python train.py --model="self-supervised image encoder" --dataset="photos of plants, animals and fungi (iNaturalist)" --train_examples=155796 --image_size=32 --crop_scale_min=0.3 --horizontal_flip=true --color_jitter=0.6 --method="simclr" --arch="preact_resnet" --norm="batchnorm" --hidden_act="prelu" --depths=[2, 5, 5] --kernel_size=3 --stem="deep" --avg_pool_shortcut=true --widths=[80, 128, 240] --projector_hidden=512 --projector_out=128 --projector_hidden_layers=1 --temperature=0.3 --init="trunc_normal_002" --residual_init="scaled_by_depth" --optimizer="soap" --beta2=0.999 --learning_rate=0.0048 --beta1=0.9 --shampoo_beta=0.95 --eps=1e-08 --precondition_frequency=25 --max_precond_dim=512 --merge_dims=true --one_sided=false --adamw_lr_other_params=0.0019 --l1_shrink=0.003 --max_steps=21300 --batch_size=256 --epochs=35.0 --lr_schedule="step" --warmup_steps=420 --weight_decay=0.09 --adamw_weight_decay_other_params=0
Rows from block 7 of a small self-supervised image encoder, named by matrix and row number. Rows with one number belong to one channel. Each number is 50 + 12 x the weight over its row's rms, rounded and kept within 0 to 99. All counts start at 0.
After each channel's rows are labels from the 100 images, of 14848, where the channel reaches its highest value: "patch colour" is the nearest of a few named colours to the mean colour under the peak; "strongest on" is what is common among them. Only what is clearly more common there than usual is listed. The data: photos of plants, animals and fungi (iNaturalist). In brackets: how many of the 100.
# convs0: first 3x3 conv, stride 2 (model.blocks.7.convs.0.weight, 240x128x3x3, each kernel summed), inputs 0-127
# convs1: second 3x3 conv (model.blocks.7.convs.1.weight, 240x240x3x3, transposed, each kernel summed), outputs 0-119

convs0.37:30 45 66 32 54 45 39 58 55 38 33 56 39 47 40 51 41 58 33 61 46 36 56 42 58 43 61 69 35 46 49 61 32 32 55 53 56 50 54 49 42 54 56 55 20 42 41 37 73 66 40 57 54 60 27 65 41 54 27 67 42 55 48 57 54 40 67 34 46 50 53 57 66 51 45 59 59 59 48 37 39 26 30 43 48 65 45 56 55 41 50 81 62 45 32 89 17 43 50 50 54 51 44 57 43 54 60 50 39 44 62 54 60 44 42 46 46 49 77 40 69 50 54 32 54 63 56 40
convs1.37:52 51 79 44 78 28 61 46 52 47 42 64 44 52 50 45 54 44 39 51 44 32 49 55 51 53 47 61 61 72 73 46 33 51 49 61 54 43 55 54 56 72 53 62 57 34 60 29 91 37 52 55 51 53 66 53 45 68 36 45 61 29 37 48 55 74 49 81 33 69 69 61 45 58 73 58 39 35 60 70 37 68 59 56 60 30 41 45 35 61 43 52 33 59 36 64 37 46 42 54 38 51 28 56 54 36 53 50 42 46 38 75 63 61 77 35 50 55 57 49
patch colour: pink (34)
strongest on: order Lepidoptera (36)

convs0.59:48 40 48 54 66 47 65 67 58 47 52 53 37 62 40 40 44 33 50 44 48 39 57 65 80 44 51 46 44 66 47 38 40 42 44 59 75 55 70 72 47 37 69 35 43 43 53 50 42 36 74 46 63 35 55 43 60 47 28 32 59 55 39 43 62 61 49 49 51 41 43 47 31 50 59 43 52 53 38 49 45 35 41 55 42 65 78 47 71 69 61 42 44 42 53 64 54 44 59 40 32 45 54 99 59 51 42 38 50 54 39 50 54 45 54 18 37 52 53 52 42 75 46 55 42 48 40 49
convs1.59:55 24 71 53 45 44 63 46 55 28 72 42 38 39 41 43 38 30 59 33 42 43 54 42 54 49 61 47 62 57 61 36 40 52 42 51 47 54 62 49 55 58 40 48 49 57 68 40 73 42 43 48 54 29 42 42 63 51 83 39 35 36 42 45 74 54 42 53 53 61 43 56 48 50 60 63 55 36 44 44 35 46 66 40 29 35 41 38 31 55 90 47 44 55 63 41 60 44 58 68 43 61 43 35 52 41 52 44 54 45 66 46 53 58 35 51 47 53 41 53
patch colour: brown (50)
strongest on: phylum Arthropoda (79); class Insecta (75); order Coleoptera (41); family: Coccinellidae (35)

convs0.233:52 34 68 56 31 35 28 45 47 59 57 42 40 37 47 42 76 54 68 49 33 39 44 56 50 57 70 49 47 33 31 51 53 56 33 55 44 47 40 37 89 69 51 55 52 54 64 50 54 73 63 53 59 51 42 55 69 54 39 56 67 42 50 64 48 79 65 50 47 63 43 42 23 32 44 44 38 53 48 30 45 35 52 34 58 66 53 34 45 57 45 48 44 54 48 49 60 57 41 46 56 45 58 28 19 74 58 64 52 45 67 54 47 53 51 68 59 41 51 62 54 43 51 25 54 52 50 64
convs1.233:59 66 52 46 43 47 61 55 57 45 44 50 47 53 39 48 51 41 44 35 45 28 46 55 50 35 40 61 42 29 56 42 42 48 46 45 55 42 46 70 54 51 35 40 52 57 44 48 60 36 36 49 37 18 50 62 41 44 50 68 53 56 72 52 37 42 70 50 47 70 59 28 59 53 35 54 55 61 35 58 31 46 34 28 50 46 52 59 47 60 57 39 63 62 51 39 43 61 52 33 53 46 37 37 41 46 56 38 54 37 54 55 61 76 51 52 38 42 51 33
patch colour: grey (83)
strongest on: class Aves (99); phylum Chordata (99); order: Passeriformes (54); order Charadriiformes (33)

convs0.238:63 69 61 51 42 43 46 69 37 50 25 26 56 59 56 40 52 47 45 42 47 42 52 63 50 47 40 57 49 75 42 49 65 48 32 47 43 47 47 32 97 55 50 59 37 36 56 64 35 52 60 35 41 46 42 78 66 66 44 66 34 57 46 43 37 49 54 58 68 42 52 72 34 58 32 49 51 64 66 34 36 56 66 49 51 44 65 62 40 48 22 48 37 70 47 38 50 39 62 71 53 64 40 52 58 49 46 45 55 57 44 52 39 45 42 48 38 50 41 64 53 55 37 72 32 48 57 47
convs1.238:37 72 41 63 41 42 43 57 43 10 39 46 49 46 63 52 49 60 46 60 50 52 63 51 48 66 45 45 53 55 57 57 54 26 38 41 50 27 62 54 47 38 61 36 57 43 49 82 57 64 38 70 52 44 44 55 41 44 49 55 70 42 32 49 37 40 75 55 50 29 46 52 39 42 55 49 33 53 39 50 55 38 61 54 67 58 64 71 63 61 45 44 37 29 37 63 42 50 49 48 67 44 54 63 42 45 69 53 55 50 62 60 68 38 50 40 51 40 41 67
patch colour: brown (52)
strongest on: phylum Arthropoda (69); class Insecta (63)

convs0.215:67 29 68 55 90 62 41 32 42 53 44 29 61 27 43 53 59 41 34 51 34 67 70 54 50 50 42 56 46 57 64 43 43 50 60 39 65 53 63 47 55 64 39 60 41 42 50 43 44 52 61 73 36 29 68 53 44 49 38 37 55 49 47 50 47 63 55 50 53 23 60 49 54 37 65 46 44 67 48 23 40 33 45 58 43 62 51 58 74 24 49 39 45 58 57 57 53 28 38 31 54 40 29 46 50 59 60 30 54 37 55 53 53 48 57 62 54 31 39 37 39 60 46 42 40 61 38 59
convs1.215:70 46 27 51 37 34 37 38 57 39 52 49 56 65 61 48 67 32 46 34 57 47 64 53 63 55 29 48 63 54 61 49 64 42 76 59 44 54 58 29 57 46 36 52 38 33 53 33 42 43 66 56 44 51 57 61 54 32 51 58 66 57 55 65 30 48 57 36 33 57 63 69 53 50 68 62 53 58 40 41 52 61 56 73 43 53 55 60 43 38 49 47 30 58 67 39 26 50 53 49 32 64 45 53 45 44 28 52 45 50 56 48 37 24 44 40 33 58 43 30
patch colour: brown (49)
strongest on: class Insecta (64); phylum Arthropoda (64); order Lepidoptera (35)

convs0.130:43 40 49 69 37 41 63 53 48 50 48 51 45 38 63 41 50 62 55 69 52 57 23 53 54 73 49 49 34 64 40 52 56 53 47 47 53 34 36 56 51 25 81 57 55 24 63 56 66 34 57 48 53 53 49 72 50 44 59 47 54 37 39 49 60 45 40 53 53 39 68 42 48 75 36 50 45 64 64 54 30 60 24 52 76 57 68 50 74 72 53 40 54 47 62 41 47 63 45 52 46 61 62 51 50 39 48 60 29 65 49 76 56 55 19 60 36 51 29 41 62 50 47 60 56 40 49 54
convs1.130:42 44 54 40 48 48 62 57 89 52 38 37 35 86 73 53 61 47 46 39 47 40 27 48 46 29 64 43 54 83 34 49 54 35 52 39 51 62 59 49 43 64 31 50 42 48 27 41 73 51 43 56 48 55 49 48 45 46 37 70 59 57 45 42 31 42 38 77 43 43 44 34 67 47 59 41 51 51 39 83 64 70 65 40 19 52 66 49 58 55 11 48 35 57 51 53 74 61 51 48 51 50 34 36 56 57 38 46 20 47 41 50 53 56 43 44 53 71 66 67
patch colour: brown (62)
strongest on: phylum Arthropoda (66); class Insecta (62)

convs0.65:50 49 57 50 78 24 46 49 46 37 40 41 49 50 54 45 59 32 55 59 57 51 36 32 56 60 68 71 70 46 45 58 37 40 56 47 62 39 38 56 41 54 61 43 60 44 78 61 33 41 48 50 49 80 45 51 39 64 53 39 43 60 49 51 40 54 38 35 51 55 66 64 53 49 43 33 46 60 55 52 63 71 60 42 48 43 89 48 55 41 61 38 46 53 58 49 70 46 26 31 43 40 27 52 63 44 48 53 39 38 48 54 50 51 41 33 51 67 48 80 82 56 49 59 60 71 53 56
convs1.65:45 53 58 43 47 40 45 52 41 40 64 48 26 34 52 49 57 37 40 38 47 48 59 33 26 69 55 27 55 49 48 49 63 25 59 65 63 49 62 52 33 64 72 51 57 68 53 50 37 60 49 48 46 49 65 59 53 36 30 49 66 26 36 73 43 40 37 50 45 31 34 48 61 45 61 45 63 39 59 31 52 41 37 74 55 46 76 42 56 79 61 50 42 49 35 38 56 64 47 41 54 37 67 45 46 47 46 48 37 57 37 39 61 48 50 50 69 54 55 46
patch colour: white (35); pink (26)
strongest on: class Aves (86); order Passeriformes (58)

convs0.78:83 38 49 46 61 42 40 50 41 46 65 52 57 35 40 43 45 49 42 51 35 32 47 44 56 47 41 42 48 48 50 65 63 55 95 59 32 38 60 38 48 44 57 25 39 51 47 36 46 61 56 43 54 78 45 45 36 57 29 49 47 68 34 42 51 50 41 52 49 41 38 75 34 50 44 28 39 59 52 42 40 36 48 87 51 59 53 60 58 53 34 53 54 52 44 67 44 50 43 59 47 39 50 80 56 45 65 37 47 50 65 52 44 51 60 50 47 48 31 44 50 58 46 54 20 35 34 56
convs1.78:58 54 57 99 34 32 70 43 42 40 54 66 46 44 47 51 58 71 35 42 52 50 47 37 56 45 39 67 52 46 58 27 20 44 44 54 65 45 42 37 50 69 44 35 61 50 58 47 54 53 30 58 27 66 62 38 74 36 54 74 65 66 57 42 63 47 67 53 66 32 55 57 50 29 51 56 55 33 51 51 60 60 63 52 56 52 56 46 59 44 48 56 54 47 73 46 41 55 58 60 61 73 48 50 44 53 54 33 59 56 41 36 40 25 57 41 43 39 43 43
patch colour: pink (25)
strongest on: phylum Arthropoda (82); class Insecta (81); order Lepidoptera (71)

convs0.32:55 43 44 37 59 29 60 57 32 62 43 50 62 59 55 31 52 61 38 56 46 61 38 68 55 59 17 57 53 54 45 36 40 40 55 35 34 47 65 34 90 49 43 60 50 37 55 45 36 43 63 56 51 40 49 49 74 63 34 80 28 71 55 47 41 55 60 50 35 35 40 45 53 70 63 36 51 54 46 48 24 45 49 27 22 56 45 51 39 37 70 44 45 58 37 44 51 52 48 47 51 56 34 49 64 46 46 50 43 60 37 62 44 58 48 42 55 38 33 52 58 58 28 39 47 43 40 66
convs1.32:54 50 39 59 72 49 63 51 53 62 45 46 45 64 54 46 46 50 59 48 57 55 28 44 42 52 33 38 58 42 28 22 66 49 52 51 63 49 41 66 55 56 53 33 33 68 39 52 36 49 36 64 65 30 56 48 55 44 50 37 99 49 47 35 67 35 51 40 53 54 41 33 58 39 32 66 40 47 56 48 60 56 44 44 41 51 50 40 22 50 39 66 35 38 51 26 47 28 57 62 47 34 31 56 66 54 52 41 48 50 49 31 42 39 70 40 46 50 50 37
patch colour: brown (55)
strongest on: phylum Arthropoda (70); class Insecta (68); order Lepidoptera (36)

convs0.42:42 44 40 52 49 48 99 42 48 79 60 50 46 60 47 46 54 77 70 64 49 39 70 56 62 60 61 57 57 48 53 44 81 32 54 43 41 68 32 62 52 43 59 44 63 52 71 44 37 50 38 48 39 48 61 47 54 46 46 51 46 36 52 54 29 18 50 45 37 38 44 58 32 45 62 59 55 56 37 52 57 69 35 25 63 45 59 51 52 47 49 47 49 50 56 49 63 79 49 46 56 46 51 45 58 56 53 62 63 42 45 51 32 50 51 41 33 47 36 44 37 38 50 28 50 62 43 56
convs1.42:46 52 44 54 56 33 69 45 61 34 39 63 51 68 49 35 62 41 37 62 44 52 49 47 51 41 43 72 34 55 31 33 51 74 48 58 34 52 60 48 44 55 62 61 57 43 60 40 45 24 34 45 56 47 51 66 41 42 34 48 52 47 63 64 45 49 45 52 68 43 60 56 69 39 46 41 24 26 58 26 54 35 50 43 60 52 39 57 62 63 45 69 65 34 64 47 62 48 46 42 79 57 51 37 43 62 56 53 58 49 70 44 57 83 48 62 48 38 41 46
patch colour: brown (49)
strongest on: order Lepidoptera (41)

convs0.193:48 44 35 51 70 47 67 60 45 51 55 61 39 52 48 44 39 45 50 65 42 46 33 70 67 56 35 41 35 29 55 54 45 42 39 59 61 42 46 84 46 49 65 39 52 45 42 42 60 31 54 38 73 67 62 45 67 53 43 41 37 38 43 53 57 56 55 50 43 52 45 47 39 48 43 55 48 73 37 43 47 47 59 52 67 44 49 42 87 63 66 42 40 48 83 62 44 63 47 45 31 42 60 90 58 69 51 36 57 38 43 38 52 54 52 20 44 31 46 58 36 56 60 47 40 52 54 51
convs1.193:32 47 61 47 48 64 42 28 78 42 55 44 36 36 54 59 30 53 53 42 44 46 50 40 49 31 66 38 48 55 45 65 56 67 51 63 39 35 58 55 46 28 49 58 41 57 42 52 49 65 27 39 33 58 53 46 45 66 48 40 42 21 46 53 41 45 47 75 59 53 65 44 65 48 45 47 39 49 42 39 47 24 58 54 49 40 29 42 43 53 75 27 60 31 72 39 81 30 41 44 32 72 50 37 38 41 75 49 50 61 70 61 41 60 58 47 43 60 52 50
patch colour: brown (58)
strongest on: phylum Arthropoda (76); class Insecta (71); order Coleoptera (37); family: Coccinellidae (32)