A small self-supervised image encoder, trained from scratch: widths [80, 128, 240], batches of 256.
Rows from block 7 of a small self-supervised image encoder, named by matrix and row number. Rows with one number belong to one channel. Each number is 50 + 12 x the weight over its row's rms, rounded and kept within 0 to 99. All counts start at 0. After the name is the row's rms in percent of the matrix's.
After each channel's rows are labels from the 100 images, of 14848, where the channel reaches its highest value: "responds to" is what is common among them. Only what is clearly more common there than usual is listed. The data: photos of plants, animals and fungi (iNaturalist). In brackets: how many of the 100.
# convs0: first 3x3 conv, stride 2 (model.blocks.7.convs.0.weight, 240x128x3x3, each kernel summed), inputs 0-127
# convs1: second 3x3 conv (model.blocks.7.convs.1.weight, 240x240x3x3, transposed, each kernel summed), outputs 0-119

convs0.121 090:37 39 59 40 44 26 52 55 46 59 55 35 51 51 54 41 37 65 74 50 46 49 49 46 54 43 64 55 62 62 50 65 58 53 68 48 60 46 57 53 45 64 48 61 40 53 57 59 74 61 61 59 49 28 35 50 84 48 31 29 64 44 47 66 49 61 65 35 55 48 49 37 40 08 43 32 51 48 46 40 57 41 55 52 68 53 45 59 50 40 49 55 49 28 37 41 54 56 30 45 50 59 43 59 47 42 71 43 57 60 61 76 44 32 50 42 36 31 50 62 45 65 54 67 56 51 32 19
convs1.121 089:12 45 45 50 57 22 38 54 42 44 74 66 60 23 61 60 46 37 58 48 46 51 55 71 65 54 46 44 37 26 54 52 70 59 53 61 44 44 41 18 62 32 50 49 46 55 27 66 41 47 51 34 52 66 46 37 59 50 58 39 62 68 58 66 50 57 38 56 64 36 29 55 61 43 63 47 68 48 36 37 41 64 34 53 68 60 36 46 56 52 48 72 53 50 48 48 43 70 49 59 43 44 48 55 50 24 47 68 50 26 45 49 50 52 59 66 64 71 39 52
responds to: class Aves (96); phylum Chordata (96); order Passeriformes (69)

convs0.192 121:30 44 42 51 42 52 50 65 51 37 57 23 50 30 37 51 60 51 36 55 41 40 46 45 37 38 45 63 41 53 41 52 45 79 54 46 99 39 56 40 49 60 41 76 51 53 61 28 54 50 54 36 42 52 57 50 43 40 43 61 63 36 60 63 50 43 41 41 48 27 47 54 66 42 68 51 72 60 64 44 57 62 58 55 62 59 60 42 37 45 38 37 47 46 51 59 45 43 33 35 43 63 55 74 62 30 54 32 54 27 36 56 36 50 60 54 58 38 30 48 55 63 43 63 57 49 60 53
convs1.192 103:58 52 43 45 49 43 55 35 43 77 58 57 75 26 55 57 38 38 32 37 53 53 66 54 52 44 55 48 53 35 74 43 63 54 72 65 59 65 52 20 53 39 52 60 59 60 50 81 57 46 51 57 51 48 60 47 50 66 56 54 43 57 45 44 31 31 61 42 33 43 54 42 58 32 32 52 57 48 47 34 59 51 43 54 44 47 41 43 48 47 56 42 32 37 56 46 20 53 39 59 41 41 68 47 71 46 46 38 37 42 52 53 40 32 51 38 31 53 37 49
responds to: class Aves (100); phylum Chordata (100); order Anseriformes (59); family: Anatidae (59)

convs0.71 107:44 47 22 58 38 44 75 70 68 80 59 26 57 46 37 38 39 73 50 47 56 42 56 53 57 78 56 53 58 54 50 66 47 44 66 48 43 61 46 45 61 58 57 53 41 54 73 41 59 42 44 49 42 39 47 60 60 48 54 53 63 62 32 52 42 40 52 32 39 39 33 46 44 50 63 38 61 41 58 40 58 56 16 53 44 30 57 39 41 43 46 51 52 65 49 61 47 39 47 48 53 37 56 51 54 41 60 61 43 53 92 43 55 61 56 58 49 50 31 52 47 60 43 55 33 45 31 84
convs1.71 104:39 55 57 54 27 55 43 47 48 50 30 76 50 61 37 50 38 46 34 42 55 50 59 47 57 36 65 40 73 60 71 38 49 38 62 56 50 80 38 36 44 43 22 50 60 55 55 70 65 37 62 35 42 42 50 46 67 63 66 48 63 50 54 55 50 55 42 41 49 66 89 61 54 51 56 45 45 61 34 46 69 69 44 41 53 50 53 47 25 45 31 56 43 30 41 69 33 62 54 36 65 56 50 59 49 60 52 46 71 42 50 64 45 61 64 51 57 31 63 43
responds to: class Aves (94); phylum Chordata (94)

convs0.231 115:54 56 49 68 47 38 48 72 38 51 63 55 51 47 26 66 45 57 62 41 48 51 51 50 44 43 46 44 61 59 54 40 36 69 35 53 99 46 39 55 53 64 60 92 42 34 50 45 50 40 67 32 48 43 66 47 37 66 50 57 51 37 53 49 59 42 36 65 32 54 56 49 56 47 53 56 52 51 61 44 33 71 72 37 66 49 54 45 42 50 62 45 39 42 54 63 55 33 41 38 51 38 40 39 46 42 48 43 39 60 54 58 48 37 53 43 28 58 29 44 70 50 49 55 40 49 43 46
convs1.231 127:59 32 50 39 48 54 52 59 69 51 38 62 80 42 53 61 66 44 47 42 55 58 41 71 63 51 35 43 51 49 57 58 45 44 77 43 43 46 59 39 42 50 49 37 44 52 62 48 49 48 39 56 61 49 40 54 65 48 40 56 26 56 56 43 13 24 54 53 35 44 39 46 58 51 43 38 64 52 47 50 44 59 35 58 53 66 47 18 44 55 56 37 39 64 55 55 52 50 49 51 54 53 54 53 56 45 50 44 31 55 38 48 49 30 58 52 44 47 46 56
responds to: phylum Chordata (97); class Aves (96); order Anseriformes (52); family: Anatidae (52)

convs0.160 095:48 40 57 30 47 53 50 59 57 65 82 46 48 54 39 47 36 37 24 43 56 59 59 44 52 69 38 41 58 22 38 60 56 38 49 50 76 53 56 70 51 52 53 55 33 40 67 36 58 55 46 39 43 55 51 65 55 46 56 49 54 45 56 56 24 69 61 53 66 34 53 38 29 45 46 51 74 43 55 51 42 65 52 67 67 40 50 38 49 65 39 51 28 38 52 45 47 48 43 45 43 57 40 27 35 49 53 45 53 54 48 32 53 41 56 42 77 45 40 74 42 37 64 81 61 65 30 45
convs1.160 100:52 62 39 48 56 64 54 33 64 35 33 36 53 63 60 76 64 66 57 47 64 20 60 56 31 56 54 38 35 39 47 52 39 82 60 53 44 35 41 46 55 48 48 59 68 53 53 39 47 58 57 52 55 54 69 32 47 41 69 56 41 52 43 53 46 47 81 42 55 53 44 32 56 38 51 42 55 56 52 54 53 38 48 52 60 54 42 38 43 55 37 55 39 44 42 57 67 49 54 58 54 60 55 55 50 48 47 53 59 42 52 57 52 43 60 43 52 44 49 53
responds to: class Aves (85); order Passeriformes (54)

convs0.159 079:67 66 28 52 59 32 57 61 39 50 66 30 66 49 40 33 51 43 58 53 28 40 53 42 41 26 40 59 39 29 53 44 69 62 63 36 54 37 48 61 55 47 66 58 46 43 62 60 58 49 52 29 48 64 46 61 49 48 37 57 41 53 41 59 38 58 58 38 42 48 54 23 57 40 57 56 33 69 57 52 82 62 53 36 51 74 46 35 54 56 43 32 65 36 32 53 33 27 57 55 42 40 43 51 42 31 48 43 51 69 46 65 49 42 51 67 35 57 43 49 47 61 34 52 60 20 61 39
convs1.159 094:49 24 50 61 37 45 48 55 47 52 60 50 58 50 45 24 54 54 70 67 40 53 68 72 51 70 59 55 45 36 52 50 58 34 49 42 76 53 60 63 48 59 55 43 46 59 58 53 63 33 48 62 56 77 41 38 43 62 49 63 63 55 53 61 32 57 53 68 50 31 50 39 40 41 43 42 34 49 60 45 47 38 45 62 43 51 60 72 44 58 60 54 60 50 72 53 18 63 38 49 49 59 29 51 48 56 34 53 52 58 43 70 60 21 46 54 43 72 33 54
responds to: phylum Arthropoda (65); class Insecta (59)

convs0.77 093:57 39 70 40 31 43 71 50 65 46 62 54 59 39 32 46 74 19 27 42 39 34 45 55 49 87 48 55 54 33 42 61 45 46 61 53 71 51 82 46 50 30 58 50 32 42 48 59 54 46 64 48 63 43 64 55 55 35 41 56 60 48 52 64 39 23 65 53 48 55 52 45 52 49 50 49 39 53 58 38 41 47 56 44 56 58 46 39 49 52 63 43 69 67 50 61 48 49 32 49 46 34 79 29 41 44 39 40 67 66 46 39 65 39 31 59 45 50 49 55 44 51 33 57 45 32 53 69
convs1.77 080:56 49 88 26 60 72 55 39 59 61 77 36 53 40 30 49 63 33 51 36 66 55 36 67 36 77 50 47 39 57 77 39 80 56 53 45 46 59 38 37 46 53 57 49 81 41 34 53 36 58 48 62 57 42 54 56 33 59 56 36 64 50 70 53 72 33 47 50 61 52 43 42 53 31 47 65 45 54 51 36 50 34 55 38 49 67 30 53 48 36 44 59 46 42 63 53 66 49 43 60 49 56 33 56 50 53 57 68 72 58 41 64 60 72 48 34 50 36 36 47
responds to: phylum Chordata (100); class Aves (99); order Charadriiformes (32)

convs0.152 097:47 58 24 64 67 40 56 64 48 41 48 57 63 58 67 39 50 55 52 48 43 39 33 54 61 40 33 58 41 58 48 55 55 45 59 77 49 45 50 34 60 40 65 57 33 46 58 51 68 40 58 35 37 66 36 32 51 44 60 30 48 53 50 52 53 68 49 73 39 43 34 72 57 56 38 56 43 50 64 52 45 54 49 43 41 59 64 99 43 44 30 49 45 52 50 71 50 33 44 27 63 53 38 53 48 57 56 26 55 50 54 47 55 43 27 54 54 43 59 50 47 30 38 53 43 56 67 26
convs1.152 089:50 70 47 19 47 68 53 74 50 67 46 73 36 62 53 49 56 90 40 55 47 55 31 39 31 57 53 31 52 73 55 44 38 32 48 54 75 66 37 53 47 40 56 58 41 43 51 52 69 35 62 48 77 55 32 51 55 34 65 36 36 36 58 41 54 43 52 61 47 54 41 51 29 43 58 53 41 33 60 33 45 30 44 46 51 24 69 58 50 50 44 42 50 59 48 54 49 71 49 51 62 64 37 56 55 40 50 53 57 47 32 42 44 63 72 56 60 60 44 34
responds to: phylum Arthropoda (71); class Insecta (69); order Lepidoptera (41)

convs0.10 111:40 47 56 65 40 64 58 51 62 47 41 54 61 46 47 67 48 83 17 45 81 37 51 47 41 51 63 58 49 75 66 59 38 62 39 71 57 53 66 42 59 53 54 34 36 66 78 52 58 44 63 54 66 37 47 50 49 53 38 60 43 38 59 28 50 42 37 38 45 41 79 40 55 45 39 34 30 43 51 45 34 65 53 41 57 35 49 54 44 54 36 41 50 59 41 55 67 31 62 48 47 61 49 61 67 32 40 56 65 54 58 49 31 37 41 48 53 40 33 56 74 53 37 53 50 60 38 50
convs1.10 109:64 45 56 47 67 52 61 53 65 24 44 47 56 78 37 63 62 52 46 55 44 55 61 60 37 42 71 41 46 53 27 47 37 63 62 58 62 40 50 51 50 50 46 60 54 44 64 47 43 55 58 40 64 47 41 45 60 48 49 65 35 36 53 68 49 42 28 64 51 37 59 51 23 43 52 68 46 43 30 28 38 53 46 42 48 24 53 43 57 49 37 62 38 52 56 56 26 55 56 53 42 43 50 42 60 48 37 65 64 40 52 44 49 74 38 59 51 23 57 58
responds to: class Aves (95); phylum Chordata (95); order Passeriformes (51)

convs0.209 105:54 57 56 58 51 55 58 61 45 34 44 30 47 37 51 40 42 61 72 60 67 47 30 30 72 56 66 46 59 44 61 42 52 48 56 56 47 56 49 68 46 64 56 34 48 57 43 78 75 43 47 30 27 40 46 78 59 59 40 67 49 41 64 67 45 33 61 43 57 27 47 41 52 58 62 47 58 61 45 36 47 59 55 42 55 57 53 66 30 56 38 41 54 56 27 38 69 54 73 65 47 57 46 40 30 34 28 55 57 51 52 40 38 44 59 46 46 19 49 71 43 59 56 56 66 66 46 52
convs1.209 096:35 48 55 78 54 67 49 59 50 45 43 51 44 28 31 43 68 59 68 82 45 44 49 52 38 41 49 48 60 52 52 70 35 41 30 39 39 27 46 30 54 45 31 63 56 60 53 63 59 41 54 49 56 56 45 68 52 36 63 51 46 49 64 39 37 43 53 37 57 58 53 61 33 45 59 71 53 34 40 62 54 34 46 59 63 50 25 69 38 55 56 63 37 61 47 70 69 55 14 56 40 35 45 50 68 50 32 65 67 59 71 58 38 34 28 56 58 35 43 48
responds to: phylum Arthropoda (66); class Insecta (61); order Lepidoptera (31)

convs0.133 096:50 58 47 36 44 50 55 36 46 60 36 54 83 47 38 45 51 44 58 48 58 43 41 53 50 62 55 32 61 57 52 62 37 54 52 49 43 40 57 45 66 56 46 48 38 38 53 63 37 52 47 43 39 38 72 50 70 77 61 30 38 55 62 52 63 64 47 55 29 47 56 62 49 57 49 45 36 48 56 45 37 41 51 67 44 35 51 81 54 72 61 27 42 61 36 77 53 51 62 60 57 77 31 42 57 57 42 34 61 45 51 60 88 54 38 29 63 42 40 49 57 55 28 35 31 43 46 49
convs1.133 107:53 44 44 38 49 61 51 49 37 38 43 45 53 77 51 31 64 64 39 44 40 54 54 52 58 45 53 66 57 62 36 68 49 17 45 63 60 53 32 39 60 39 45 47 42 34 76 53 59 46 42 44 68 57 33 52 67 37 48 68 56 51 54 32 48 57 73 35 35 53 39 66 38 45 55 54 37 60 46 59 63 47 47 35 53 53 54 56 35 65 48 43 43 75 68 50 31 67 46 54 56 67 48 43 56 51 69 63 49 47 54 64 58 51 41 63 58 54 43 58
responds to: class Aves (83); order Passeriformes (57)

convs0.1 085:61 39 46 45 56 51 58 53 72 63 49 29 36 55 35 43 60 45 70 56 40 54 51 44 59 41 56 49 32 55 57 64 43 47 57 53 51 36 33 58 59 37 44 66 19 35 60 34 51 57 64 78 40 52 38 52 59 60 67 60 52 55 51 64 48 59 71 61 40 59 66 40 52 55 39 39 52 46 38 51 31 55 47 54 47 50 48 59 39 69 51 39 47 76 29 53 57 35 60 32 59 59 71 62 33 32 56 68 45 55 35 53 42 64 45 61 24 33 40 40 29 40 67 44 44 23 39 35
convs1.1 090:53 46 66 44 38 50 53 55 45 49 29 57 45 49 41 58 39 62 55 63 54 46 62 55 44 53 47 54 60 46 37 39 41 30 30 52 63 46 65 45 48 76 34 43 69 65 53 76 40 54 52 57 33 47 57 59 60 67 39 51 60 44 47 60 58 69 63 43 52 65 57 80 51 56 50 29 47 61 43 60 38 55 51 48 43 38 71 37 38 46 53 55 36 55 34 48 45 62 47 72 38 41 46 96 53 72 52 59 64 51 43 16 63 57 48 62 38 55 50 48
responds to: phylum Chordata (96); class Aves (95); order Passeriformes (65)